config.yaml
dataset: "photos of plants and fungi (iNaturalist)"
text_encoder_norm_position: "pre"
text_encoder_head_dim: 32
text_encoder_layer_scale_init: 0.1
hidden_act: "geglu"
head_dim: 64
inner_norm: false
learning_rate: 0.0016
max_steps: 7800
Rows from block 4 of the denoiser, named by matrix and row number. Each number is 128 + 24 x the weight over the matrix's rms, rounded and kept within 0 to 255. All counts start at 0. Numbers have three digits each.
# ada: adaLN modulation (shift, scale and gate of each sublayer stacked) (model.blocks.4.ada.weight, 1440x128), inputs 64-127
ada.817:120135080162124095133144116138160124123160100110133094094166105092166103095136088083119093170128150123133152114151185188105100143118166085142114094115128122150133091104136117130114173164075129
ada.818:116132128142143121126140124107116102135105093157098123162142146087156117127075103153142111122126159119128141160143163093115143129111137169115102107097139154097132103105132135165124126157112100
ada.819:126099083060085124145121126129124127128162134164137145113153136135130159135132117212157080094120109104150152135156128050135152128182126141185083115173129127142145177106113141089180130123145122
ada.820:102108174108078139135110155119130116150127146115130121132128114128136139120095175127165155156116127140165124096119117162103138111099142106101116143164120163106137134103134122104145109138154068
ada.821:110132112137141145137102139107141148184147079132150091155130081210121089126124127103172103133151178115114147146141126142140131136120123095133120138110111101125124107109111169092129106099126141
ada.822:189132132139126131085156141129124129203136126157126096100136169135179075151112123148148127175153093097130182108148114089191165139132108154124083159164161132091139140140154141108126148121159103
ada.823:144134166128089116160120127140154099148076115085200179166142152118189134118107114131114093162145131115181172129135157111052131152137121117129110147170130067091149133100156111121194131155151134
ada.824:119135161101191158165150131154149148121124126128150142124110090102123177168123171067086146121152081179160117164118104134081099159152130145134143140139133125138146101120091170145143135126093175
ada.825:145106071177073148106138142143088062079140102139146154095123147122139087136125155097137106113134121131069109159136194136146164094113152165150157149138105124127098153073180137103147132151138090
ada.826:132166106127103104138151156137150190140122126134111095132134118095069104116129139118153156166135142134098132156129195051119117128156132139160129135121133138116149088115153143148165112105105129
ada.827:156121140105144141113093123124084169107122143129139169128117131130131123129157120126097084131113135100104114125147134150118142100145080157143099156119133189122129115069151108092141116105146116
ada.828:147141145077149130136134118102156141103136144168109119119146141119151117083138110139105128127127121123108118115148178176132121151103120102127128121118119101145156134116130112121151144120130152
ada.829:160120150098095161149155123115103086157093098121154093105091100109116115123104116126120137169147155116154118137133112143134129141113146141123073115122126116142116144097164151122161126136163163
ada.830:123164119090120168159130107130166142142144130113126131158124156068145123124116101174112175107132124108161147149114115093137105133193131102112147117112121123163117097149138152100148162110105092
ada.831:116134101142053132150115116147164140122152109151087097139107109116118101120152079107124116164081131108104097142145129096116135128110130166116139111136137155136127145133127141151112133115125168
ada.832:088122116149127127145101147141129126136082097103172121137114161136121146115118106107175132179148080113142166141157101091143110153157111157131138134136131119086120153164164112152124105124112151
ada.833:133137218038130149190132163141151091162157134110162165128131105102096122109115115123150131126132099155104171132129114102130110143141171144132099122133110108145191120152158121126161146164105106
ada.834:107103188117167133159148098111118146100096104145160088090125160148148108105147134167136134119110116141105098147124119108133089148154114157140129138101127117127107103145110148161113110117115095
ada.835:190113116095149134102128156123121111136149093142103154136124100061121095137077210185139131102147092159132071134147231137173123078119100122097123181177119147142138125090184165119115157092080089
ada.836:129113154145141158181119136142116102158138107121132145120125075139209150144122113129116140117097109080164102157129118170151136074108153107157148120143135161144170127109168090125168131155118080
ada.837:118110152085142112196168149130135118177125139113164123104120108127103142163128139109101154118188115167126169139111178134076140153132117148134134138121119128141104126144146143126146103135140167
ada.838:154128111162085166168151139127097139100115159110119080161118067206156145146131118122128126152102134146144146123082137129110156158142129086153146164146115118138148121112133113133074091125104123
ada.839:156158126112150151181141120130145116135062126137150086151137101169173128153133071097107118125159092076162126139131114059115114152200130115128165145112109097121128131135136130094147140119135104
ada.840:120175136127114152138126129105157121150151139079123121131131131137133122123126124132121134136111129141145098143119147118098104151132127102139094143136124135119110173148136173147159122099103126
ada.841:118151069088000124091146110128135052132107189013135146137153073116110132094130048144153135162072181091217064124121074144162158107121173121172124149112131150108203066135139085110158131142133146
ada.842:125090131159090125105149153142086074144160110133149083122171132156128127097146128144146170171135158118094099116101119124149093142154128098192074039102127129094115121109090172142133142169165153
ada.843:150114157100136131110176129112102132119118155114134158135131130125138129113131095134128157132108146124127129131140134100106110103105139134126116113097126138125133115137146134115144143128140133
ada.844:108134155080146127162108116122113132147109101141118175108144132178142118089146199128097167098185147097185140148133133142152126125125139136091152152128152138106147133120099121126125170122130115
ada.845:077105173124125122158135131161115077175107140129134153146125071164168159124131134156131188195127146179149137130084155097119145134153151113148124133175139111127154164144120153137132176117127103
ada.846:126165130106117061172112113148124100117147131106183186121155115141098088133105202171094188155134105169134112140167059092104114132141156061120137118157142175116150149126134099087076138157160168
ada.847:124126100125118102139144098119126143137144108124113140117116118128112109187149073121153086127126123106089095140136172110149160105104126117119139129133109139137156162120156154112116131096134124
ada.848:153170183116171154184085117129102135155090156173108108083118133128149122114116130098145159145147152140086120099097121162158121141103144139139148137122110119145101156102112183134150106128097140
ada.849:132105129124051126134123135141130079173087141143119118076117097157147119176133060073152204190105124106142139141139054067060143134117131178096157121114148160166102139130137185106129149134137134
ada.850:140101074143163165217173140107143144140161096160126120138109083130136135154145162110102114105120117120123162157168135125115144168136187209110159152130116108114169129121178145104177138203101138
ada.851:165156133141068121145119114133112116064106108120140140148160099124129144119114114123132118126169135124087142148135144128118095121150143179149193114109122099130155132104106133115159151128151145
ada.852:143096108086145093113143101158141037144178133077087100170129156154116138175086117119132092160144121103174133119111136080094115131132135148137132145162120161133130104090137114144105119160063165
ada.853:151146096118189145129143144142132133132099126134082122124133112123101135115134119122134115142118155125143114122128130075124140136118124132141115163133129112133137118109143127128131113158099090
ada.854:167139118131154144132103204120129077190130148141093119128136038099121117106125152123153160135142154146132155108147137119147101095092151160111124106116108135145144093160142190147127117130128206
ada.855:110102076101210125098122103135176161111070146119126109130111093072201112167123155081148101106215045147182099123162082100141158148124162070136144144137118162156099148148164072077153120145149109
ada.856:132140141110126112140130129121154110087104122133136132156158149141129107091132159069138102100160100125120154136144136146129104105159124176084119116121137156097168153134130121169142123139172147
ada.857:117118078141112142168132112131142123117158145157100112093154139120107132123125116097155086163073131083138143149126120125117085153139092137114145113100136187095144136113110143090090143128129148
ada.858:082109153123137134115128103129125106133139127132117190148143123188137143110154160150176167129123122144147174152114129136102108092137099146147137104127142148122132138134090143148123142105135144
ada.859:126132112141103100130105077143124149135091148081109114148126106151154112147096116144132167142102132121111100132122130093099157111111141132136106114103137157144124140130119112135119146125134150
ada.860:148123139149159114131079133112114120094143098159065138090119156139112169105076078098131115139127136130104166147116142141090119110135113114127146144070150095107166121153129140148104120171174185
ada.861:068120083118120111150169117134157160125110117118138148151156139120161137099135132098076065067164144135115148141125116146154161113105111144149083151162117135112158131142117142134097149164134127
ada.862:090103105100168143103124119128088119185099103148144155124139129141132119151148109137111167142142128151155116106159123130152104142087114094087140194147130119092123122153143131106118129116132157
ada.863:086134131168106116117125158128129158159106133108139106090138073079166166135114106093131122177126090108177139135096102103090167148102125121157143149113126153108162106097111143124130139157171075
ada.864:135132126120109131152132162124127095109133117122085173147131151113109154138116129146134143129142134166194140117136139103098121160141174129153102126136129083128103122115108163128146123143130103
ada.865:144130106102137095115142083158118121133125124101140167162152122130114149126152094110093137149138142126117138107160113150122165156124090116138139109144125133108147169136168089139078136131118145
ada.866:101128105122135153121134112135154102126152168165125069125130118144135091139098196159200105077117141145167156123105166146143104149098128112113106096130129080142142145145124148137104136108159200
ada.867:085146131143133163166108156144094087125144154176162119130133132155146125137096142111098116087162149151147140143100072111101125139104143128075164117144112122128095108154135192142085138127095159
ada.868:132152179081103123111144124143145133151101168124121115131114119109137156123140153101126110149159128104113122130156080149127129147147138133118112154151120175151171149148117171143160143139162132
ada.869:117168072088208155156073098129151138106162082111195150169164124099145087083160253151091108112193143203107194165127204145137117051098154126120102164107127145158183096100073124155113162151102044
ada.870:137111132152095126184119131134116137080140125114122104160127144121152102144145106123134127124128137106070140113173161174175069097136084116108112118119120130141109141088126167100083116091140125
ada.871:153140142170046170118121170148112065139175112101121201195156143138202178144111063127157169141153148138103145107141102255175158126150081130092111105134120154164135150160095107120158113096116124
ada.872:125126086169139163121127095111128133108162158125139116130147153140138113090144109090142122083093127150142125140115157166122120116131094128121128127115128106125140145123120122146144127122143129
ada.873:135143093121132103174092119128119117132152110100097147148110131121121110126143121118095166140139118117110149128106159135118125119126113135150124183130137141126154117132108115140129139111102175
ada.874:087091102202135090141142111135151059140169142127125081179146050111169129131116096159173140121123118112138118116076127136158087125158126147122092100165108110106132122132142101176140126119127158
ada.875:135128123078140132152122120098127139167108111124145178101122097131114106102160146147111163087120120149157117114107170102148142181149122182148129117127141090155159134143143128115102126116124118
ada.876:151116094128113133088170131125122098129065131108138108089100152119170142140113122144141123120147103167124107133137120103124107123129153163108140125103138149149131097145110120127088130137100155
ada.877:119148116153151117115091124182115140127098105107147113083130125164103139117084123121138127127165127131133119129112090162087110110107072159123171140124127120137134127090100122115130132137131095
ada.878:138101136081121123120147115114125098135108088104122137079124148127131113114164164145095139165130121161148091123086142133189129147076165116123102132109115135145153086162135118095120138153100190
ada.879:145129164133100126106111104135127138122116117154141138109155138159108184168092105139104178143111136085130092111108102167114128114130122131111141152090152127120151125134133123123133100112150109
ada.880:142114106095109153144100177143103105115101150121111120165112135158093097127158112092121154154138130110179131121144159173154125126144107160133115124096149113144120111165138094096135103150114117
ada.881:101159160140169103137117110148164130111147107130190144063080201155156103154137193060059141139199082156128151181162173113120136129142103168143127154177090062102061107178151112141135161183106093
ada.882:129134090171147148100095123118122166136136128108132122135080138172119127119139120124145133103117108116102085101106161117142154150145125136135094103128145107125135178127146111136136137089133182
ada.883:136165127107146108147152127142078112117130120116144109112138177159087131094143183155115160132113102162117119120139100146112090126148094155124172093086134120114149117094094139140107138151147074
ada.884:121127099135120121130114130103130136119134116144147133135126127107108131152145123105127153134126126131106127134100088141105105121133120130128114112109137142113127148099156121136126146121149156
ada.885:096126133123108114156109126155115121156140156094113117130119162141099137097109141108152114164162157165110123101094135100096156097113100135143125180142123114145145133119116162119167146166128132
ada.886:124108132102111112118152141146137123079124081131160101198135117135132137175134101127113129150084112130129121130106111122156135120113120148120144127135114132119107097130129134143102130132134171
ada.887:096086147130124136169150119118139114152134128123126115140138117091113130159173105101117142154134175110158131137128105148095108138127139110150122135131133146133111120172130105111171127150117057
ada.888:120161123097162131109106114155100151096077109189111111136113149162124098114130168176108130137137137132095122126138162174127118165091143113116163117082128162145125135128074181120070149068136124
ada.889:112122165096139133153111111153096107148148155157134128101120120122144161126151114073128080124116153166162102139130104145134136113135114156103145136129142118156114144129104103167167158118121122
ada.890:123126065141055143079103120113051124148111127153137099165135121123152143085092119166151164090089160119090101131153082123116098123105143088073109136098139181160116133147141074107161154127186133
ada.891:131135125119110134134122114140114116129116150154109100115137116120105106127147108160146132146141125129122120113161134112132150106132119086125113109110118109142136115107125150107148126121148129
ada.892:165123098112133139132113125128126160118100156158113131125116136138155116123132171119086142095136139171143153135131135145096136096147102146150123125158141131116150142120175141155157142117152089
ada.893:122114192030131119123133156124162135144065095100134144086092142114123174147126134138121176195152110130129164122109081093096148188115134126141127188174115083115125135157159132116194140127104101
ada.894:111110110143169140154111130104122124165149130140155114133121134126145135141145121134156094086117145106123157091116146135121096131115130116154114086140139125111119158105134124100119121104110152
ada.895:112124198160148123088108118150133136147122145137140129112134097113112158146097126107116162193138142137127126110126110130148122110154120156141145107113127123110151094137122099117121179124132100
ada.896:150112126116121142125094134096148156085109138123164111142142086080142146133137118132121131143133143150097107104077154127154145128108149138118157140131122094154125106116123084129108165161144143
ada.897:078137160129148138105113124139187152154115130122120147096111150159106096112183134085140108126136142160075110116125150090104126119152142081141105112172119124111131164111128121164117106111125134
ada.898:125132154149184136150110146100143144156099099097129084089157108160092159114159137146094177075157126117160165171100141124138140135072127141124173163108119081144097087202105119099124113052147113
ada.899:139104104185145131125128122106145182140128113127142134094157130151168136101153144125118115141126154138100149130120184129146143153146115167103086118108131127152141065137128141151126120117135075
ada.900:126138104145114135082155158125088151117124177145130101136099112154116125117145171191122085127127109179117114112115218083144111115140147128111164111124125080118115134120145160096110113111115117
ada.901:083129071172122161081092149084096135082110126169100101133163140128095122126116095188137131119103099170131083134100145119167107145152155081115084126056109168112168107169115128079108119102167147
ada.902:125101156162139153150128081109120142125092094148100098128156107135116113130136127114154130118171121145122151116111109125123109123147123135159128135154149104127160128131149124178075129119170148
ada.903:151107136141127131136137147138126102142140176118125104147132113097119143151107194136131130126151143127148122128170131138162097082132168154120121107093146153090149119146166126107147100115110100
ada.904:107120150117099130138093128130089130139132172127108145113136135119132143118131127110120095107105150166185144116114110134108105152080103148118122149113114159125149125146135130122178101127108105
ada.905:120112138139137136146138139113130106142180094098125145126118175106129122134119102119114154144132114127127143142124111134118133118107104147119135118117132136111132131120154124150139151163147121
ada.906:135132119125134137114121103109126084162135137111124172087132092105103127121121117163121119093155117162130141123125125132127177144133103117127115139132132138124113116131129131130091146113133121
ada.907:140149179094234119123162139115133124135126147141154146147147143147088128125120134161183063103157147159091160154153087133106133131124129108071129136142127147105176190090108134096172151164141141
ada.908:114139088186123138110131098123146089152132115039121171121107123160109149110114122160133135158132109126168094129116112091104136097113130097128116129122157122153108121107168117114109116127111165
ada.909:173128130104087139126097151142171080138103201142130101161114144148096121115082109123108157128147140107130096118137116146131142109128134157140116122122125105149147172132157141117147112131139170
ada.910:122133109099122121132132091126146114102111092127118162112151094171096154092135136095139127138131125107138143109116123147127119120112136085125125149116117155142098159111170133146150121126124100
ada.911:146117097129129117152118147138135111144106143160117110098137111127174150104118090096142135078143185086131103118133150255202136125139137158174156124134129155193148093110147098128181116147154117
ada.912:119101139120103129109182120103135128115131124112161087120132108163125149132105118145124138174167131126163136135143093112167121107125089123107095115153089133132144158132113127135149161155082158
ada.913:167129127131084164124169111126125075141128119153124113149157129082127135098129177127115162133149118123160123121148146102115113123112119106135118133157126103151149122141132125119117130141122117
ada.914:137168107126127144117086127123074121086140096126141165153137104131109142137114164093169092134184118100093151094117145063137076134151161128132140126069159145119090099142108128119164125116143140
ada.915:110080138155135114113134180140160138143098131097121115124117102161041146134120095126191147100167130157120154125172108066133140152157121109134146160153126112127173073107099114154127150116143100
ada.916:096118092099075117145065091153145168113154134126112134127133116057076166108118149238060114158144061117148143107086134153156102110089130098100131123191125149118138196135161139115136130158088162
ada.917:148114151109131145165099099153118146152120099085104125110142073092106118140139130122155126160156119101150146128110128119117137087118122092157153158164124104129133149151120178131158129165117121
ada.918:125180116121160160137135151129130118118136151147104073133149138111170105145143192112090134067154122156130162146090186167095107141143180171116141121156132139152075118151109179161090099119122111
ada.919:141138111148087145102124160124140055115130121119152164103094113105115123141133133098135153167136164104153112129113133124153142157120116110120124143163157175137130091197131111086138128133111156
ada.920:139113131126199170124149117124153165102139112159150107144128149158159088106115129097068107093069126150092143130140195131102125133104139153099101120101118118120102121161122162152161132160110135
ada.921:164119153116146129125125121131140125139134152116104151140112145125150111114114099150160117085141150114117131115134110126123115113129112142134137129143130130135124109125171127115122130101099132
ada.922:130129117119165131166097098121105135102116149172124118142112111127154159125150117084117139081079149104117132116131180141132150114106126108109142132131148148127111119089104147136140136116119161
ada.923:144186120107137140127133138145143108077072138106167115121123166120139095146125134150157092156147127144066140116136152159229094162154154140101135175150157096118154103104088128144078097105150133
ada.924:123138132059116168125148117159176145137125140126132189159156101139152157158087144139133154078175161130134158131145094195181131111097115140099180133085120104149133123119110149112107145145176156
ada.925:141170157185157117112109154133125074120171103168166106050149128100107155155142176131071163121098121186099182132120146135128099135082059145106136173097095167139134149158129170144031138139137180
ada.926:120115148111145125140112103112129142131151080161115080130132093107139095139117139075144123099111139104115114149114154148194116124140146126117129139090116150120129155124107089132134121097096095
ada.927:119132124111127103145166150135130153180158122113143131163119110130152109147122143129126108130161086114148124154143107158149119139125117115137081138194137135108127150114144109131097142156126140
ada.928:134134138141126151161139139116121150109103094096140082117122129126138132150116154122114122079136075125136156157140142124134124087102124138118156147115128124138130144098099138151111127173118088
ada.929:120126115130145124112113086150124101142114113117118151131108129118109130117120103139121135183159126169106138150123147099127124151115138124154110108131110139101147092115132096131127153130137082
ada.930:142135142137084124170123106151118135073112194099105156151137110100121164135111092140166132139104125153125095110095141119142092117123104165095137068116133096126131121139088131133151125081123151
ada.931:119128097166192161155097171115155154101148124133128125128139147122166110107148112103107137063129142145184164119139158148136082111076125178135170127090123109122107101112084144103093144086152121
ada.932:130098100110080143089099116110146101123109167094129096136142161149175084105126127100103158132128111102164097103116095126142123127122108116168120096142148132113133144164158079139195113140093084
ada.933:154152158104146119140135140119124124134179152057074132151113157127141166168157131126091160130095134120148136130133099100109112122115113131103099144092117158111112156182157090138117113099094125
ada.934:132114125154126112150128148117162134109069170146117164166132144136100139097158075171141130138138121135078134121151140149127090121143093100128168108104109109130083139099136097147127114137139113
ada.935:111088117137130094116143081146128110125099116063078134097107143131142147081152149146135099162086138133123131101094111155118170103118121133097092144079110143113161113131132093139114159152101104
ada.936:127110185140159134137184099143186130106095121081145117080156141137129098106149161072113124087102140140134148179121127063129107120185141133145153082130119118126114116116098120161107142139133139
ada.937:134147118127105133119154124162164116123114144093110162103136073140100163125104063138176148159141136098125121157140126061101147127114108112135094100131131140120140126142129093116170137129125148
ada.938:160121132170116115106109177093123187136124089101113101127137137104135120158109123160110093141146139093133112107161122140145120127148116080076148101111131127142126120105089138120161096119147102
ada.939:072140098064126131147110125116129086163118110133119118195085078134158091079139133111172128140143162116174110184110159093118155136119137129151126098123124132185144098066167177068141117132093178
ada.940:156141118107107113177117128136115177145090092123153114139122144127178135135131147088121087162190097118143155111173120139127140095155098128198159152138126113117146132108123100113150132147106141
ada.941:127152141102178123120111130112179212124144069212153132100180129091140060096132181152159117113180187176159089134090145135229105087131126080139135169123124153180152158107204150139110133108159146
ada.942:086158082130105139176098113169108106130120110055125118108151132161085156144145179142100160142134145134112153148089134049099139113145128139089112120132130121115084129124118150172180107091164096
ada.943:081137132123146093173180106126153069158129133085096140093159104088130087126125124073154133179200066117155132119147139054074160164174143222122116128160125103118091094151162169110156134160117142
ada.944:111117170156107106090127134134113096096137088146143116156154145138117105059141064099119109177076133086127086086150165114159177166126103129076090094139144162108128116128146092130196120134171135
ada.945:146145127122115120100138171094128150148093115106121107120151070154124137127130125116120111111160136098085107127171143117110135155129189077078152174139131114133154104162119109150128108104171115
ada.946:116138132179137128111111112114121125085155105187116095109137171133128142136134114126121109075117126122150136143168154155148124130149118131104137113108114152170126125151161147143115111044185134
ada.947:114100136117180115064150113148170163121194140087141158141141157139106168093149119142157111158101126100110114121106096154103121111112123092122099108134117121151134125157148073150133133160124125
ada.948:164128168142117155130153112127129051118140110123163144122155142111141138127130141153161177167154115174154160163140122132162083073113133102149126119126130138128106098151084104157173157131079108
ada.949:115080130108168128104108132124108117155139140130149123081133075172150161154117087117149133129069107162142099144103195118103152167140112093092066144160125149091099140117164140150125121076105139
ada.950:169132200119103137150148139109138118106113159142168144115123166135120136113131123094168121120192122122152097130114163094100148114146089141148156102142122118146139140129107153126105157129120160
ada.951:155157134160100133134109093170141090118125110149121072122128101093119142109155128174150123124097121102141117117103137109108146148133134120158091166112113109147092073153149129131102116116099109
ada.952:117136149147140147133063147108112197107148110195155109142096188135158155114146165125095138131095131129085071098068156154137148143115102156105108129102105140157144109135081142126135116081115124
ada.953:147111162129140117152123118173107144130113112136107129117104114128122114100147124126182151143105106129096090080112097137118129164151139134106117142146150114109119137132123148136102164130121163
ada.954:129121168110084117183127138179147088107111121112137179126188142102102138118131102148181101199079164125074145088097097094096113140136094158187127159137154134104159090110112102128177139119150161
ada.955:124127158120151100110105128147150095119119096088149119112141123123080102138127101104101137134092107132144128122133126093062128136105139114102106144140125136114115174106140171164138165129145112
ada.956:155123155066144134195131092125118157167162087126135171106120098112117104102140165102195108188197134156127153109098124108129115147071087144164168123130121176118151137123091113133063132122125105
ada.957:187143154111108156190155121148147103153149132131147154136112077090143121171132111099126194169143114109167159132159124137103135076145155171154140142154118102135111154119104138116212171128124132
ada.958:153145152094100145106122136158110143102127106125156125121165151089140137136096135126039144162144123092185118151142098121117134122135146128091137155148131139131165145124144149148166156117163113
ada.959:127100138107184153098126106132143149102108139134132110143133149166095140116145129126159113161157143166102136121154133181101078133118089111143154126125123131162121145107142097137148107161173172
ada.960:102128114173116056129169116115120086121164135116113123160123116131127144115143096114129140126098106111167119132151124067115117122070104158118109149118139144130135141104130114143105146122142145
ada.961:092145127084200106098109157107163166097132105151135140122137142077132164155130224093138123113118148144146158169079081132118134101094149152098135154119110054136120143139109113147084128157120148
ada.962:131141120103114112153119140143133149082141127131055156189096118163158121169157129126077164074133136176111167157132129168133149117153144147123138113119126099130117134106131130124100123092151122
ada.963:098124168163163147133143128089157177149120127119086099179146117112181138175131154112137131139154111120159106115110086152139167087076160146104159105106117091169151120157142127120140112156107142
ada.964:108126154107092120121137175157148082097117147100108159150145146091134121161109160088127150139137142112148166104141133108156170136103138107115158127130139117099147148170133149100099125162110098
ada.965:106104095054121126154133164135141099119154160140107157093148150114115089143093164130165119136139124115179138142142089107129119131144121139140141128120109139115130155206135153129131152129146122
ada.966:144130124125116153126135121123152163126149156152105140129129140188121147149128120089100143142066116146070111107115125070124125152130131123116151126124119115126097122094132131158109139091102123
ada.967:131134138145118131128121159123187133119092089112133118127124140108147135145135116120132119132163085150103117110108112125134147089124117133139119126092137113146147145129104106132129143146147088
ada.968:090138184074133100152156115146146154139125078144134110115130132133109123180151110158131139154168127142180154126151138143097155145124134148137108117145155092120141179122124136167134149148125118
ada.969:131113142110118150091126125093136118089127146078104077129117147115097127140121113120129113128109129096148091129149119164125106148149138107147116177107127120096145124147105107121162125105118133
ada.970:108118092133195116195157131120108150094089158141159113130159134157141118125106139119127132113197151167138151168137092118134117149137120139125142109171108118128127134157097171136129123115130097
ada.971:095144102108129132174105133130115116119136104055152103145129115145157119138150175102143108131086148135156091085077173166150163138174116141141129124114129050110153154083079086101160129170125116
ada.972:122143146092116121111151131159102103146099129108121118115111108109139125155129124151122109167143141102117103111137113110128131114143146110133111125163141116118130126137116137093132119132102113
ada.973:090146141130170120101157172106105087139125135129112099113147119122148116153134138085112159127155124133114132172107153116139166084114138105125116130138104112142108127159121134132172143128123109
ada.974:107118150079105134074100138053110137061131183120125093132146120094096118128143111086139116115000154118191103143098123150144114142135151163111154145080152068145110151096153083145115099121104142
ada.975:148132083114147106134160142124130118101132128138145149155128156115109120109118147164116159120153149164156127134133132121180118171134131165150143110105155149154078125145165114153099136122135127
ada.976:153119158234126137165113151085138165135169137182112157173111157142094132106131114105131133122058136159041106061112171178123150100146093141111144133135084130155110121126097135124137093081130152
ada.977:124094164121091130108141127145125153128121165099165135157115148122096151092107133157135099118121116126149161138187124084065113123160105167123136093153155153096098128115101131145166132116116116
ada.978:090122088134134118139208139116151161185153146137110089121114091144181095157090166117125145148167116144152127128112092098148139097106170127137165137143060075141110145134097182135066110138115149
ada.979:144143090091124133117110147136139120169117136129152135107110145177108140134130137145159154139144122131131159140137136100119139157123108119121149136151108091126109133149147102121158144111123130
ada.980:175133134146116121178160143142102115141122129134155095087120109123121127152115123166103118170094124087143115134145141144185118119124171158111133120111108118156119110162129140106123143107110134
ada.981:125117059085148126113154115123128105113151140102136129157124126132123147148133054119110122109139136151119138114157155066112120116160138104152102126171132136101148136109120140137143131175103108
ada.982:113115129121116086157145144131090098110120162136140104084144136148124131128117118133106109108141139129137127153148121114084118110170118139107133139111134123095113161125164121136156141149155164
ada.983:089138158061126086141139138137118091120123087085113084073132110125149133136097144128144149124136138143180141131142099115082159141096131144115120130123141145137107113102157144126080122116105157
ada.984:139115103179102115157114125110098165134119123134145089136139150139119130101140119164135124139194131094140103135115129137168124144130099144143126127112103123159118127143112106114159098095144120
ada.985:092144075078086139112123121096127106148109140082104152082147118173115141129132138109109105119156143151186119149114114110138153122134138147152119102130118134137165130101142112147135126118105132
ada.986:140139157116080130104159129120099082159129117087138137129131128162129153118110152108164132113154137124171140108101144140182158170147151118156150121151101126173142114151146121111146142143152115
ada.987:143129128156131142113151159066115068125162129114116152149107095101120125142134128158109125155122088161194126160135151136114157108142120121115096110094081139116163147195150126129125132120137079
ada.988:104109130172143134126130117162160169123157133142149118140140114136140135102127128128129165120137115087107088106153138141162159125110126127133136131124156138119109083160114099097131121100160158
ada.989:134143117126117089129127126120098128141108169097113125093136123091125100147117144094139123165118116135127131133121115126103151139126134152140120136155097154104119139164149135144139150136136137
ada.990:107150154108111099136133127132086222141117142126150153159129169136116115106133092124136139160150133112126122108131115124121165099129106105108126130145092118137154142138117173129109127119132125
ada.991:111129156092175128148155148120139128145121145122140181129132145153155158090109155116157108126189159145175131107107104077117103112101118117129140135169146162162118070107115115131097113151135146
ada.992:124128115109110132102161099141143107142168111083132098162108143155111154130120123179119103168118115120143109123115134082099123108113132119113138136126106148124132121120133098144150145139128105
ada.993:109129088101153121128093125169137123108153096139130165146128156076140106146124083137147118106162124205145154120119147138121130125172128145109141127134123081120108125078119105127143134108149141
ada.994:115096153132109126187129111123145123138094141123151136117127151179113128122105115127100128162106129165105138121105149085121112132133132099157140119141138122123154146101098127138150118128108165
ada.995:156133109179154140133126147147111128099105123163120121135090141144094124135113099133151126132143128134127104117147133132108108134144119109119143126140107122115120114150127130153141122111146110
ada.996:160140112148125112141125140183134133160140095158124123105135153149100144122110133127113126139115137137168147140118151133108122162138130144142116136167123157103100157099141119110126156175130106
ada.997:135146083149121123095134141132063118124144139090113055108144083115131127143127117190103135103152124106114111127133141138152094150110132087119126102089122137121117116141132116124129118096124162
ada.998:150150167094094125144145140135117113147187128128150109138101145139146136164123156129093114112128099130051144133117176135096153132136140173148162111103153104133135111116116123126117115123129105
ada.999:154120080138150118109118122111135129115127169151108128164126133146138133120104103111124109105180167173109111122145109160123081163141079087133097127126108145117123119138116123135086123076145145
ada.1000:116155141140125131143125102128149147139121104165071102115145150109159128093159129142136156178143130099118106129100124175173119159104153080143118171184132101136128149104130162107100122149110138
ada.1001:146145103108126145161104122143151167121134093168110096110145160132126140117133134122095151129172125146115148154128131158153109110147104148100152127118133086116138097141108150129117148136101128
ada.1002:089139181101156141160139152151197099164150117127161170082132123146170128152129099099136118104131146082146173127116140112110106132125156095120151129159117129128143148145147150117127154119132117
ada.1003:156114130107173131127087079101134160117082139147154138126118162161101111100130109114105127109156126140110106142149130156118088133153114178084131103121135197117095103128107097111081078093099135
ada.1004:132128183141118089137111125139079181097119124108127114108114134175128131116134138157109134153134123145191151117166137142113136148142122096147140114120118144086118158141104104101108135103131168
ada.1005:140099147144090135120153116150092080132122140123111102131101152120113108136104127094078162150094110134156128141107147143087099142149108127112142119127106093126104140106130142137181130118139180
ada.1006:159160142111150143149082121095130123137152127125109133139110111127103138117116128154120140120121113137108116140144118169129110107105111136132133165124130133145141106096118129143092099092135085
ada.1007:111155143163141139091164157119138122143090137141124126043136151150144118152119121109134108150163130129095123130120123050132107131122163115125103131133127105142112148135106111164119108133116095
ada.1008:157114143126097103137105114115147102112097121121113146122117112127128150128134117062110114116127127092067136121131153128123137071127125156129096133135156128096144142145131140130207124145134133
ada.1009:129097091055154106140097107165173107126135141135126135132124115073124144120083079139129093106128137102109125145143088135125113127142090179139141105133156126108139169133108128183123125112121111
ada.1010:113117113138117134057146109131092135114139150126098081114122149125122128083118107104136156144074101137117099127122125111123110136129091144118096113115132144126108097099101141098128135103148116
ada.1011:129110083060113147113099168122104135152081118114106100136140110121089128144130081121095141090139129126108128130134164079100106113137144148135150118143139130112122106143104106158160128118131122